config.yaml
encoder_arch: "vgg"
model: "contrastive audio-text model"
n_mels: 64
tokenizer: "word"
embed_dim: 128
text_encoder_head_dim: 16
text_encoder_inner_norm: false
precondition_frequency: 20
max_precond_dim: 512
one_sided: false
max_steps: 11400
epochs: 149.4
Rows from block 2 of the audio encoder of a small contrastive audio-text model, named by matrix and row number. Each number is 500 + 40 x the weight over its row's rms, rounded and kept within 0 to 999. All counts start at 0. Numbers have three digits each.
Before each channel's rows are labels from the 100 clips, of 14848, where the channel reaches its highest value: "band" is the frequency band that holds the peak. Only what is clearly more common there than usual is listed. The data: synthesized solo parts of chorales (CocoChorales). In brackets: how many of the 100, against the usual share in percent.
# conv: 3x3 conv (encoder.blocks.2.conv.weight, 128x80x3x3, each kernel summed), inputs 0-79

band: 250 to 500 Hz (98 vs 12.5)
conv.86:507523520432509480479488484453463502417516453447418491517450459595493497447465515525526517481459522494493487473458504461486470578442548513470534488505449515457466483491460419483461567485518564610525471494518553559504494525494450455539450549

band: 2000 to 4000 Hz (59 vs 25)
conv.96:501462469495482449531482433498474466554548486433470500511498452517586443497450528428468446491477584462485510473544482537492504507493457410471521455485537476465534543476512450463421518477506479499497566446583439471439559461496501482480514435

band: 250 to 500 Hz (64 vs 12.5)
conv.127:505470422513488492491566461505491573506519521466482502502485485434457511417539439552562484475526440496507451563499486418528467491548441527494477515482439449534507512500477478493434482500429468541470513458500445629526463479518541560466486511

band: 1000 to 2000 Hz (100 vs 12.5)
conv.117:538397511531408548490490484486503522480559495450510578471524476489441564537527534534547443515489575467482435456474424467517518471551501495596489490499473510443490498483461521502492461491556483516502514456449453508452528480431459554522524558

band: 500 to 1000 Hz (95 vs 12.5)
conv.103:458481507527475430402466497488507471466520469510580608509464493486478430485517495417547532451479515507449553490506448537534467517481412467518503430549477518476540536484510516526530567500474488605511473500466530549483461466522509546531483457

band: 0 to 250 Hz (40 vs 12.5); 250 to 500 Hz (32 vs 12.5)
conv.10:498562531432553541476455513470524542481465488476533490435547497510523459449532389501506543480480503466462507545467479455515425519512405534504468549482521463492521461479477484540527511490395522479535432472468504481572537500556457468498443426

band: 1000 to 2000 Hz (43 vs 12.5); 500 to 1000 Hz (35 vs 12.5)
conv.105:531479490557450489464507520476517474492544514445530555590514518544459516537462520488499496468510579414539479454548470430452411501432510475504546509495493514421520499539568434473535492470487434528513505527548457513426488504507526589540476520

band: 4000 to 8000 Hz (100 vs 25)
conv.118:461481541474468524465492531514477454525473510523547526511479527458514476518492479432519450515578523526498530499517495464561490484432458455508467501458565487487479459468575474518667440455483489503475562497464460495491531523483615518542469534

band: 0 to 250 Hz (100 vs 12.5)
conv.39:449501470454520445528492507504571441510468542492527520488534533469477522549508485481482436464428540494488569506512477454430472539587553547538471502500511386462514487500492452427455490502506553469484535491509470511415531518458484454430530579

band: 250 to 500 Hz (66 vs 12.5)
conv.55:454478506560471462435503505553486492527506480505520510495568490449518536505479464412515497424486560524484445501582498449458555518490565531413499460542490502451560468492503482502488480473471534472509444550436482470496395539491476408445515488

band: 500 to 1000 Hz (69 vs 12.5)
conv.47:470562524581467500465460477494446513487458484528532502555473552519498478488490387404467516481521566498467520497540545582519567519480444474437549482488523492454497474467514538586511553439475488533543534527564544473475480553554483512515516491

band: 0 to 250 Hz (53 vs 12.5)
conv.21:543478442472493515505490493503430520483555531515532493532480508561522522492541517488527509499500428449503470510480511454470427551543519505439578554486579490461614474487458472484477499522449484536544511401495518512581402486536433459496495486

band: 500 to 1000 Hz (58 vs 12.5)
conv.84:468573516426506461466494530551469508477486471468558537525509560512497455513543487512528493511466488535453550582555546569519474570510499520474571462528520507505465577472526520540515556460485565468505538477527531560525452456605555560533531501

band: 250 to 500 Hz (77 vs 12.5)
conv.42:488473539498496467531505548389567465537509530500472442462490512477495530529531527542514402513439538540529452453516524443517554480458519517434478487442534490507526521519515570477438429475507535473521571463510442481547514508487500487486380512

band: 2000 to 4000 Hz (71 vs 25)
conv.53:517481467503534582478501453501528462480513519538460512446477493438510520543434493506483489536435437530444491426448474366532463455433458471521471584464486488483532504482477491513461513499504447521498522540474444509474464480423520514577482568

band: 2000 to 4000 Hz (51 vs 25); 500 to 1000 Hz (44 vs 12.5)
conv.111:502528388597490395518495524502502537497457502611552491490429544493441479465536522497550446483499504481469500556483555475445450516510455491444511465507488510499460527463518497499512513449513509409525515557528532540484519535564463548472495523

band: 1000 to 2000 Hz (62 vs 12.5)
conv.69:534487542509602457556486481549465433411499459454489469467481472472515385430569485527478447454460458479484494546483479474488507524529459517508545508531494459489544552450499425520524517494438557492474437520480476510507468498530446543477435522

band: 250 to 500 Hz (63 vs 12.5)
conv.8:469516530465493446470489529534459527466520484505493513552485508501524478510515436515479512485503492567505454522443517489413484478391516499517551474450549467412520511445501446514458501496560560603538426444448545449536465565468500443528497521

band: 250 to 500 Hz (63 vs 12.5)
conv.52:467473531493581427473517456488460569430528539482538526510434457435498495548543546519563472541417508441455587532463429488475474529531454502514478475519481528561549542469528513509512565436513500477472509536508484563523483512580494542490505507

band: 1000 to 2000 Hz (57 vs 12.5)
conv.83:479498503472515501509476510478513457481463477510499477496465548475521510501508445518556422459450454527581531527456492464447562441492462502478459547424527494442492480502510468550485548551475488581463584488515481571477473442592514536600523447

band: 2000 to 4000 Hz (68 vs 25)
conv.51:458458525517524525503487583423465472496483504400463478473502521493508459397535564547453529547524538493515471461477463555466498506463564564523507469533472539560461515492556458448564476492531503524505438486423545443498539510489499458452487554

band: 1000 to 2000 Hz (93 vs 12.5)
conv.57:457484551547500519557460571504416455484498546466464490527480475507537504534577492525496476491417570514486474479554500518457455541529467513485540486508482554531468465529384576449514460474503471519466489538561486511432474464603516516464490485

band: 250 to 500 Hz (99 vs 12.5)
conv.19:440507518519429482466541443455473513481475498524466497467403486568536501468494441512496502498487449586445468517457520496497473519521492480404500546490540490518563505448503447561485516447430602490510423535486532510590465510481504464533501519

band: 0 to 250 Hz (98 vs 12.5)
conv.44:465465510441452450451472508442565432531508511452591519516497491493459537559494464469511426514528559484526475486510543471471433536489509486522450453484503451491438437468493470559541473456467530408538563468513483522392504533532485472486503477

band: 250 to 500 Hz (43 vs 12.5)
conv.88:443520574498472484495507460500489541520463450559512490520467488547468427492566525520535487553572475471483470492516529469547463543570530554461485552501483507470519482471499569507510445456465483430432442555469509573541453530568490494597531457

band: 1000 to 2000 Hz (82 vs 12.5)
conv.112:536506507488485473552479503459441493468514448519470580421474459446465499513474459478517539517425440583469571520593508518538450514534516502535569384505507511518555458490476545484527543496499515535573446554504537481524501510530520457519465492

band: 250 to 500 Hz (85 vs 12.5)
conv.77:485466549395470444412590453445533490464459489487591462477528449501517483505533502503528431533566486479490462445462453507501538512514470482507524618464480442505485519474487488495462491522443513482519478464533490539546545520531439459506528541

band: 250 to 500 Hz (59 vs 12.5); 0 to 250 Hz (35 vs 12.5)
conv.66:457528483485478487519552523472408531509490423402481487468439504472485486548449519443452495513509488555534501484518549527486572476493515520453501478477484494430534492437447445545540495527477544475514550387545540462498508584493473544512470438

band: 4000 to 8000 Hz (80 vs 25)
conv.37:546492514421526449528419521533466473455488477524610506509499529451504463484515505454496464464528547497491512525530450542531477469480491515513494444470460451477523535474534496469602471459471522434484581475528504555440479471497546444421587524

band: 500 to 1000 Hz (71 vs 12.5)
conv.98:487514484465492451424489517572467527438500513534520455541567443556562450465568464541530519510519459483501459527448469494497520490453485530478546456453528553536514580429548490504536521477529548597552485495515576485530437460500485530516480442

band: 250 to 500 Hz (45 vs 12.5); 1000 to 2000 Hz (38 vs 12.5)
conv.25:419534529532425468442577495553463492441564468515525569580500480552486536517489456463473466466522463489467462547557480455479522486507470507513498436458464416439536495459507485577508475486491480509517543457444495501472412556466507479527542514

band: 250 to 500 Hz (65 vs 12.5)
conv.0:466505465499524486465524464487477455546526487375479489538594466504515506475541502483586502454527463486504487499459554521406503504511548537515499497463497451442578451509475504533442517490514482523470504546463480437444447583524462470530443431

band: 1000 to 2000 Hz (43 vs 12.5); 500 to 1000 Hz (38 vs 12.5)
conv.104:567537501542419546456483470474488463475503489436489518593508510473483510435494476462499456470470465474514493464545492535530489547487444497489498514476598475457454502487441468475499431462500482459537601492475464599551450508516501494540451419

band: 250 to 500 Hz (52 vs 12.5)
conv.63:519510428474385501488551471480513483490489486513450508521538560467454550452464518490493503457542494482458429454496522460470510462524500445488542493510515421506549423515470487498484472462442524416472471426525498506504453515424398484573527509

band: 1000 to 2000 Hz (56 vs 12.5)
conv.109:554481515517547535497486429479487535503481484586455514547419414503543475505475495443510623473542473499546562571493464421419445442494500554495484475506534475480577472502491446496498452512526454469517505506495444536503501492473483550514488502

band: 1000 to 2000 Hz (76 vs 12.5)
conv.81:509489534458481569455475619525586445426483435461508505509533439491490446558514433556518432535471476486489510481476499552537493497533488497533483503416521510492530555489547564505489503550465449505494488535554509449426580508483484492537506501

band: 1000 to 2000 Hz (67 vs 12.5)
conv.22:464489522567518501456534503514499475432445482465554498514513531434462486519516399551523488459528434510506577511501538430592520469530409515550560460467552542500527513486541458518536477501464446498485494509503541606449478504499530442502496519

band: 250 to 500 Hz (100 vs 12.5)
conv.58:514499495463481468520467518502512500558457482497516546490597406526458438483482481485483513522431506455434523539551484540540533518536562512517451439530485426551537476540456525525482472479497486487543517471524502412454438583496486452399466481

band: 2000 to 4000 Hz (75 vs 25)
conv.95:527516522456525445513549507537494612546488481504444477520469481513516569524505495571492538467528453523485447510553560469562488424525524457473521497483500403540501482525543418502533571537522481514557533478491515456513487503478422474502592451

band: 250 to 500 Hz (42 vs 12.5); 500 to 1000 Hz (31 vs 12.5)
conv.82:479492495511486471503577452441475533460567516592487512503394536523507529526499487522497493451544454516513497500515478423497476556506470546431536545436560511505466483483469464556564512484468475514400429534486468546558473487471497493473581527

band: 250 to 500 Hz (85 vs 12.5)
conv.2:437469483477515462449455553507495458493435535505481500454491503546466431495440440507490475477466470527489543512488522578492454528486516545450495493493454519500479451487461414463416529528493558569489468453422482539472514515518526377478568525

band: 2000 to 4000 Hz (58 vs 25); 1000 to 2000 Hz (39 vs 12.5)
conv.14:590517443511517425469532489563485484519485488449459490497523445427530512570501547534501577503487528447502515453500453554536529477521510534527437396460540504449576476516442448456506463491560505430498499520500507512503495479459491455444469438

band: 0 to 250 Hz (91 vs 12.5)
conv.78:496458462498428460549495500566508506459465576469518493595547528508496588436493388461500468518500454500497502506520432473495495452569510464549516487468445509439468494519474485454519464507524514477517567527506454501436482497463459478393487497

band: 250 to 500 Hz (80 vs 12.5)
conv.54:488450491539532476460506472512466451467482456474442494524518499526545461549501523464551513476523432484510502578540493570421473436432541550497536431499453484405509494519460491488568511453447535506508551489478555574490412519497445557516504529

band: 0 to 250 Hz (55 vs 12.5)
conv.124:453498450487447571503489508457484466502426440426483540443558511531524507421522473498524424542513464526570527519503508480446448485516501514503502490467483486588536511525471566534467413579514498495509429438502493480492485555447526581481495525

band: 2000 to 4000 Hz (99 vs 25)
conv.90:504472454559452481494457478541512519563516520488430455513528534507507481460507507553513524491489528496480532517553503488523412439521476481509431510482515482462525511493522432426490459491610477406529520570558453464537449511506470411437541448