config.toml
train_examples = 39062
n_mels = 64
vocab_size = 56
encoder_stem = "single"
text_encoder_head_dim = 16
precondition_frequency = 20
max_steps = 11400
lr_schedule = "cosine"
weight_decay = 0.09
Rows from block 4 of the audio encoder of a small contrastive audio-text model, named by matrix and row number. Each number is 500 + 40 x the weight over its row's rms, rounded and kept within 0 to 999. All counts start at 0. Numbers have three digits each.
After each channel's rows are labels from the 100 clips, of 14848, where the channel reaches its highest value: "responds to" is what is common among them; "peak in band" is the frequency band that holds the peak. Only what is clearly more common there than usual is listed. The data: synthesized solo parts of chorales (CocoChorales).
# conv: 3x3 conv (encoder.blocks.4.conv.weight, 128x128x3x3, each kernel summed), inputs 0-63

conv.49:505488485489550477503527500509464490471428454556434519487475496445576545481546423466504507497576528470505495551495471523470447477500523453466509464468522419529403564531531512467485494484526432
responds to: violin; note F#5; note G#5
peak in band: 250 to 500 Hz

conv.79:431485477498433494504505486497474485419448539524422471524438448506539536541503496421508505488502557440467472510577489454489497454448541469483470560532467467502518510481454509490490471480588542
responds to: note F5; trumpet
peak in band: 1000 to 2000 Hz

conv.21:481530513457473453465435536439497511441462535473430484479497461478499465489492551423415446539525499507516503422487492543536538475476570457411568508574508520448468537424498448507478526506552557
responds to: note C#5; note G#4; instrument: violin; note A#4
peak in band: 1000 to 2000 Hz; 500 to 1000 Hz

conv.23:539422540562490512504484475459441413574407505484510499479434440488495488521513499534540576494480526486532489465521490436492437474497557498426467390480471439541500493499523504458493522479483530
responds to: note B3; note A3; note C#4; note G3
peak in band: 500 to 1000 Hz

conv.123:472508486469504476520509516516437511384455448501480514492462474409466413519466516452459454476456497513361449478578498487416506523447556514507469511499465438516514501479446468480516513504456454
responds to: oboe; note D5; note C5; note C#5
peak in band: 250 to 500 Hz

conv.99:515492506516483480500479497548389493437472492439423464557502408499495596482492508438503538555493626480529519475533456469520486425483486474454422512449503457479502505472462560483535558488492558
responds to: violin; note G5; note A5; note F5
peak in band: 0 to 250 Hz

conv.87:501461475487436555511437503514470469494485500529495564450490446518569486494559507494519475467515586486470464522497518491585516488452533522434530509438483445454467487545487527505503486543562557
responds to: note E3; tuba; note A3; note B3
peak in band: 250 to 500 Hz

conv.61:547465532541454561516457507557475495497496515540440568452495560535469405504447482577446548447526430481474477464593479459499498475489508497503508526485469464566546489585390528452462520499464506
responds to: tuba; note E3; bassoon; note D#3
peak in band: 250 to 500 Hz; 1000 to 2000 Hz

conv.36:608502472482450407490443517507463496496495504491479513536529408502453499499480456534419547513488493472516450488512471463467439503524475498489482481531430504455531459503562381492536499493464499
responds to: cello; double bass
peak in band: 2000 to 4000 Hz

conv.46:533405512506535513522453485492482444479469546482474473493446455492561423584487484498496513529526492486474475528585514481455483535448490530456444464509459484583480434460426527523498532464516488
responds to: note E3; note F#3; note A3; note B3
peak in band: 250 to 500 Hz

conv.60:483455493471525526507541503536533498445483483467550490466508480451471405514466518493481506362522577504432541486507467463401489582494468518534524469422539514474559470475470476498482590478517443
responds to: trumpet; note C#5; note B4; note D#5
peak in band: 250 to 500 Hz

conv.32:513481492496568445482531503552446473467495522476416502478483559498545503548459521461453550481502559491487455522525464463466519458453504450449455482491468461489429467494388520509535487513561491
responds to: note E3; tuba; note F#3; note G#3
peak in band: 250 to 500 Hz

conv.114:497451542539500438494480543528487520504510475555474489470531440478469425466485441446494468528468511518452502504541494465373491578506505582475495505453499474609564528485467505497453527488474466
responds to: trumpet; note F5; note F#5; note E5
peak in band: 250 to 500 Hz

conv.39:511478506456402428480534468503500470457453519534554508463434489462568518538473481458505537480492531511496536529592468528461398499494541552534450483500426509516553482476485492484493476413540477
responds to: note F5; note D#5; flute; note G5
peak in band: 500 to 1000 Hz

conv.115:546554494548475441556482498450532505461488511493444508446469434467508436497498504517434492469527466458516502477601474551591504421472574476526504481455502465469450513516487537488519591506522526
responds to: oboe; note A#4; note G#4; note C5
peak in band: 250 to 500 Hz

conv.88:523348486463492478548406506483497498492444511487523535524502471475464570479524518520480472479516493467542500464502495452498438483480509456409539485481450468512446531574477528491520478653461517
responds to: double bass; note A#3; note C4
peak in band: 4000 to 8000 Hz; 500 to 1000 Hz

conv.14:559475468511523472492560597524473494478456501525433499516523476452461492503541506477539464528565551512504499481550497477540436565507467549466431437569476493485521474481472443497510468495485502
responds to: note F5; note D#5; note F#4; clarinet
peak in band: 500 to 1000 Hz; 250 to 500 Hz

conv.3:509527501503502470493491466489444491495409456536532497499460511514504441462501516506517531483535506505445499473552425449480439523464506475467483425582505448443465532460454519462510516576512532
responds to: tuba; note E3; note A#3; note B3
peak in band: 500 to 1000 Hz

conv.63:494462498514461452520531437417500477540443502473530436458528488452488529542579523411466536486509573455507513452583477544460517507487529553533464519471495482452495493587505553470549500498504505
responds to: note C#5; note F4; note B4
peak in band: 500 to 1000 Hz

conv.70:503528482510544544411480430458494410484406490444480537457554460517517466441436455549483478522426563430503518517551433487496446589482503602442440469477501478521467555535480511477501498534519495
responds to: note F4; clarinet; note D#4; note D#5
peak in band: 500 to 1000 Hz

conv.126:487497501491528488551510510427540513454479511513565475446509452478552406534527490453457470527486426484490529544519478528475541588487562518546475533410531515373498440564468500488441564497484507
responds to: trumpet; note C#5; note D#5; note D5
peak in band: 250 to 500 Hz

conv.86:542489513493508480523474502507457459538516497480461495443513433462478446448458520479518510604478650452501516508534494444501570502451493473477460518484481381492519431467502413410502507463457493
responds to: cello; note G#3; note C#3; note F#3
peak in band: 500 to 1000 Hz

conv.77:438491479527605407502507464434438479499551489565483532464510513497537448511481468448481553517449550472478424523553487466482423519499495490516515463555449438477516497478470562499535479450548458
responds to: note B3; note B2; instrument: cello; note F#3
peak in band: 4000 to 8000 Hz; 250 to 500 Hz

conv.121:531514482494425456480486546528441463516446523454500512477571466476506534482497516518488488539498467415528495485454516463438463548501528508441444515494477528495481556536455482533465506530458550
responds to: cello; double bass
peak in band: 4000 to 8000 Hz

conv.5:499489461498396513476497482474479526542557530440550424518477474565587436533450518446553513516446562505446614471462472493542481552474520532460484459471484429461516482528453531481469443516481537
responds to: note F4; note D#4; note D#5
peak in band: 500 to 1000 Hz

conv.42:516426542499559474462523555431493503523490467499463517427471403472499463489483512463473425511480569504514516488562482461434470545484510470442448467498484398440483515481459494469471478535544566
responds to: note B3; note A#4; note C5
peak in band: 500 to 1000 Hz; 250 to 500 Hz

conv.97:452571530435612492515470505549508482471460516536439512467487485450506427449464488484457493479459458460448472557464522490561547457473473540506486542505549530538498484427494453454516587499493492
responds to: note E5; oboe; flute; note F#5
peak in band: 250 to 500 Hz

conv.67:492431538444489488516451478495542475488492425478460473493482473535527471576485468464482564479439556499508465469523418503461468566446528514495493500442538434551485459505462489494480570491530561
responds to: note C#5; note G#5; trumpet; note D#5
peak in band: 500 to 1000 Hz

conv.8:476432474473482419471505485546595535534498501539463408485489452515521472508507480548424516470484514477527523471533528437419491481496462546480470524516505470523539590521443455440556447466539474
responds to: note E3; note A#3; tuba
peak in band: 500 to 1000 Hz; 250 to 500 Hz

conv.100:494443459537472493557513501421451531484517419504560501489546453501475547495493462518496489554464524445522490439512442480465466537492463442456516455502409511471473462451540492485493525456522434
responds to: note D3; note A3; tuba; cello
peak in band: 500 to 1000 Hz

conv.92:546489542528532476503565442465514495560501515483466457492441461521522500499503514418479514458539538502497488424515420407449466451527559467486438495505520487545452446460466536553496500484480506
responds to: note A5; note G5; trumpet; note F#5
peak in band: 1000 to 2000 Hz

conv.35:476531490471548488496498456440515528536495463453466549457484494483485508482472486499530470471512534447465504458544547492462437509517415530446459580506517460598437570541503484537497459478481543
responds to: note E5; note F#5; flute; note D5
peak in band: 1000 to 2000 Hz

conv.18:455491488550532511505478469442446480487437479543465497486510447406513477455538472474454509497492506431446521492558403498502444530506600510489469499557517451539462558423443489527442473442530500
responds to: note C#5; note F5; note G#5; note D#5
peak in band: 500 to 1000 Hz

conv.104:531473521483421506501481489548447463492518525499433527494526512507498525472461492480471510450468478494505492468515517399493468496462498481497503395497445427470488532537442595468478531536529530
responds to: note B3; note F#3
peak in band: 500 to 1000 Hz

conv.37:485484457438502470504474476471468465545404467478454566451431504541523476465544543478514476454464552485529483518514471435518445499529525519479463568471479475530481531488457583473480494506553545
responds to: note E5; note F#5; note D5; note C#5
peak in band: 500 to 1000 Hz

conv.118:473525522417560507499521490468433432528480499456446480508468497559565497476483515461540517457473564521454452500525492405472481527478496466454538401451511451476466534481461444468438470537504454
responds to: note E3; tuba; note F#3; note G#3
peak in band: 250 to 500 Hz

conv.89:530452470499497462499477447475377541515470498491491511485504491484516482504477477393528452551483461469483434461533493501489488484556491486418530497478483509498457536493456499456467487599527587
responds to: note B3; tuba; note A3
peak in band: 500 to 1000 Hz

conv.54:532568475487502452425471455503469488474384433489495486449437398461480511437435504521541494560479521419533465490503453517515467504494510529460479453476460465479505520594480457499441483483478527
responds to: note F4; note G#3; note C#5
peak in band: 1000 to 2000 Hz; 500 to 1000 Hz

conv.55:511454491423478520541472539445503480447417442483511497564470516417491527522520560482484502490507465477539428472530495529528500502468602521503467542483546503451511460526505575451512525520483529
responds to: note C#5; note G#5; trumpet
peak in band: 500 to 1000 Hz

conv.127:455458438532545437492464509469521513513440506465560495475435477480505532520486535481493506449493502530457466515520479418548568496487477495445500501518502492462460558510499464419518485474482494
responds to: note E5; note F#3
peak in band: 250 to 500 Hz; 1000 to 2000 Hz

conv.108:479440521484418552563467555578515485551544422445463513447483461453576514541503548514512492507450497529442535530538584507497499544442548536456539523439510488551482513532464452522503461485435453
responds to: note D3; tuba; note C#4; note A3
peak in band: 250 to 500 Hz

conv.20:495524521491490434527445413497444505473464492493454518503495475480487470497457543467464536512534450447453499492534498415561442438485377469505498557458502529570440540487506510483473533589496558
responds to: note E5; note E4; note D5; note F#5
peak in band: 500 to 1000 Hz

conv.24:511497572538517508545482528486399479477506498543448483473542452504490551508445496544481509489454427457510520473600454533537512516563495519489468527488514475563488521531491480474487618487519546
responds to: violin; note A#4; note C5; note G#4
peak in band: 250 to 500 Hz

conv.13:439503470504503485466542453477495365358468521528510581445505519480478446513521526472470489501533541567455539454503483515521527541485550439514511543519474519507502538468517378428521438449445473
responds to: oboe; note D5
peak in band: 500 to 1000 Hz

conv.52:462482526514493406462507487513463427465513405556536529428448440490513476462445536408462466491532478498486465483551467458472478529423530452470417484549453474558485454488432556561485467463534524
responds to: note E3; tuba; cello; note A3
peak in band: 0 to 250 Hz