Weights of a small contrastive audio-text model: text encoder activation quick_gelu.
Rows from block 2 of the audio encoder of a small contrastive audio-text model, named by matrix and row number. Each number is 500 + 25 x the weight over its row's rms, rounded and kept within 0 to 999. All counts start at 0. Numbers have three digits each.
After each channel's rows are labels from the 100 clips, of 14848, where the channel reaches its highest value: "lies over" is the class under the peak. Only what is clearly more common there than usual is listed. The data: synthesized solo parts of chorales (CocoChorales). In brackets: how many of the 100.
# conv: 3x3 conv (encoder.blocks.2.conv.weight, 128x80x3x3, each kernel summed), inputs 0-79

conv.125:448527524502507518496487491471528490502523513480508503489513507535503508503497453498448468485520506491503518518534480434472456496491498510498517536438535516506506511510445517515484493484504496557515544459471488506538520469530474502484522504
lies over: F#4 (35)

conv.87:556516527495510472554467532470498496527504530516474532506486523494496454489541495543499516528504499509527517504501540509499444553499528513473551496526529490513484515481512501498475463517503511482497467496495512500521518509508496430507544503
lies over: G#5 (28)

conv.59:485541515478498530464468504516477514474487466539534502517481505499471510486504529440477460517525515491489518479536517514518484485506498472532530498478515463512490486511537495568527514487455493518514523505508477500482545526494561478520528475
lies over: F5 (35)

conv.73:502553494502491477469505473521494493504461524537508495508497483483518549491527509456535473491510471479410525485491489472492520495461525498486546504454528522515455497502485479496466477463481469495527461515489503525481511512504490502494540501
lies over: F5 (46)

conv.126:511458456517492493479520533470475501497506537510443476531474533534516488496464495486515489496475445510514498491477518534462477515517511529484520459450523505487498489505476514520490524493474467562455517493499532505526479522490500480453506521
lies over: D4 (67)

conv.29:469532507511459491460501494512478479490512470455529475493476503500493469527492491514457481513503525500509488520482522503460487482522513504476494490467482460472519509502476482532466521482499459557505487554549518481466519549543476482457521504
lies over: D#4 (27); D5 (26)

conv.121:492502490511489525480459530497472448486500495454486488505498522481481497473511466472521503538502480487541528520485467540456472488496485534495503473490524454518502517493460512504479490498431525512497448485451527469493483524486487457470509504
lies over: G4 (36)

conv.108:465483531484500463461497496518510467487490507509515498535466511538478522489487456467500445528493498481511464486496462501505433496481495499487518481534500499485498539454534483542487536424490517533508500486514492484511498495514516480460513518
lies over: G5 (55)

conv.20:492496523561480457465550538518523464483523495466504500490527528512484484500500462514458487480483498513470511520507483510529510539518507544525486486487505501461511485446461443505511541498462474472501515505518521490520474492511484481471476474
lies over: C#5 (36)

conv.64:532534509501509515484510486491526491462485434481501498511473491489477493543496489507526470526524463503484525530474484505443501480506500455512478488477501449489483478500473513548465498478438518476493502533508465540540504459473494512491508525
lies over: F4 (80)

conv.70:487498535512529483464483505500535519480492481515518497510544468538486508476493512505471503494498510518451498482494502530498467468487536479506469454527485482542495507517479475521470506469433470544452476515497516488514479449502529512462540488
lies over: F4 (41)

conv.30:530437496507516506496480494492466488501475470465472500443517499505498517518529481499502511571487506537534539517501497453513523485481502521504493476559549479520516496540490509489527471478510528509494492507450476482514544482518473495498478516
lies over: B4 (26)

conv.11:514499507550523508509525483511505513477484483492484503468463458511475465523514472492544506524517487484498502487487489515544450539502441518525497474467475537514485473501471526527516513540524471523482528502526474543476521488446479472475522509
lies over: F5 (32)

conv.110:525502493482489528451472477502499531499506511469516525534514492481430491515514484539443567470484479522493504515512549471486498557490507496510537467482495462512529523507523493507531493523535499505495498536496448498480487516504495521490516495
lies over: A5 (47)

conv.3:492554497503502505443497499468497489447470548499494471535491521498498529519499480484465450470519483503485480535486511499464498518493513470493523520451489498485488489534454480549484492495502471519525517529566502553495497499506506513502527476
lies over: F5 (55)

conv.18:512490495508458510493511486443521497468532465501495537490479475491459454540503500488539445476482508491515445481508509502511520468510492491489506471542486552468485513462454517541531484474518513512499520495505526539521483493493509546513490493
lies over: G3 (37); E3 (32)

conv.106:482488500524499469469506458503480487516480479413472501481487524518516501463496506497458500498502493513512506489506501514504493505531488514466518490478527524461524476482525490515500440487507554475487499471509530454465484486471536506471553461
lies over: B3 (76)

conv.35:520537511520513503485493468527489550506475525538530536520485476513502492447472458490484509503478473501491555528521507476514497532487485476501524487480524497493540485489531509515542481542481468529445506478460504510542455509467489481496526508
lies over: D#5 (50)

conv.115:466506500537514537514509457487462492489482469493506510510527436497465551456503520535520532494496485509472476491488516484503512526516466503532485507528444498544506510486515490467513522475507481477486448528462494490494493515483485510558533489
lies over: C#4 (39)

conv.85:547500447486484485480456485478509462443497504497526450492503524551495466488509497486487503490509496531541508504472480479519499503520514518491486518525544489528465489505529520514513519515458480542456478498488496546507493471504554491498536530
lies over: F#5 (41)

conv.46:497475500507522488506516522517521516498482492501467508519494472535458481536472476515520486493476471511458531523555528516539463520506464536521476455520479469489480476465499503531454501470487504545454500482517477547471480494522510463504489479
lies over: G5 (42)

conv.94:475451465505465506524474508549510537496537511477522496513516508503544483528515495552485517522462518470528494488465486479505531423476450496508489505507505466510506525524542483468488534496499524528474510449493498498497492479480520488522501508
lies over: silence (52); B4 (34)

conv.122:484446479536476519537486509459474477514537484509501578507481526498452497507550464476506494525463502435509503484491480501508452514468492480516540497495459512517486510477486488485496526488522480557509505484494492491502494509493515473510516517
lies over: G#5 (64)

conv.40:505502465506468453522511483500490476493489534519482513490486485477500509486452499479491481511480517445551465462520549525526505490515475459506491475473501486464479472538479536495455500491503477508471485500522473518515467489497528532467566499
lies over: A3 (66)

conv.26:487492514511532516497540479497496455507484491516503484476443476520489465524489491487515458505531495497532517499551469535530447514514461515489486486480519467538500475488486474495524537510473504467484495479518502573507467504535485526496460482
lies over: F5 (38); C#5 (28)

conv.119:486498518467518475492464527485524490462532526511481519526556535514485530497485509501508454517469513474567507524523494489523433525519496524490486474481521502524479499462485500467479471511506463452515484494473468497460519501540483511492501512
lies over: D3 (69)

conv.80:474489531532495514526471486468478489502493509490535534477466473520512532494503484467518485505529475509544467464482493485538496497506474497503509572482502497488452507486500530480478481481466477462507487481539485481546479475506482506495497578
lies over: A3 (36); D3 (26)

conv.24:507503500508466483460527466496508533451501493469499482523485483500429498538476525497513525521511490529453468484497536465524514491549531498517530494475474470475488432501475544493491472507503502498496499483484509520460517503476469493529492528
lies over: C#5 (95)

conv.15:482492530517526509468487519469524515544513493544458470468481482530512450463490530533499471495510510514494518478495523519538505484465513504438459491498517494560533519501485459537476505512511497474497511526467497502518508462516493476486545489
lies over: E5 (54)

conv.65:506471466471502518492490499533498480489488460465532522526523507528503437532496488501506495515433472487512489543477490513466475536540462492454488527506523513481518492474501518477488496519483558480489457466479522503457483523518491518504491477
lies over: F#5 (65)

conv.33:495518494494495466493540511523455467456522506499521502502486506485490477507517484483508515497461472502486496526477488500470531533534503511504520540531510477450526490486494449457521499484520528547517485459453519481499494525541471440454514502
lies over: silence (89)

conv.61:448508537488521518519496530477558487532465493492499499480547496487500509436475501521466446497469522476503515512518461492526488517526509494504469527464490523508464501502509502503456469509549519489512514507471514465483508465459486467484492524
lies over: D4 (53)

conv.16:470523526518465530471504491514480467544496494498498473480504481475522497526495476512479538485466490539519520506465523465477549500527479496474513524511472513493537520448550525541485516456505526488502489495516485492450528507477468521541501466
lies over: D#5 (84)

conv.101:453488493461468471485488506485459515526490483524485492513514501538494498455499486501485471484506565494512434471519489473501491527489521469519487518468491527509497508480522444502540511480521487508564484504505487503466483495493434501497528480
lies over: G5 (79)

conv.43:460499490489499487487477518476526485499530530495499512521511492511493489513496459483487480494479528506490512532490501541458462509557493536464455533469484454482514549436519478533458470516502465516478457504493505479489460484515496481507531485
lies over: B4 (73)

conv.68:477502505517481472524505506523507513500511491473500536470521505520512504538548447485489487496528507508457466494528538482498531455460471464516503496507509461477490553465499477539505523464493510512515523466542488499469503557510488528478472464
lies over: E4 (31)

conv.93:501510518480442476487502534480495495519527471507519473477489479548505486481530489526519485486486469523558501536498478463521464547520476478478527450545557483523460480469499503511499521477473498515520486510499505462498548478501511485491500515
lies over: G4 (93)

conv.76:462505468463498503448455482539499488475518508515512513512523489515512529512448491496488513490500480510502492504479458533446475512548545505467504513514473487456487480450520524489477529483496511478500509452475518494484519512469468530452516515
lies over: F#5 (94)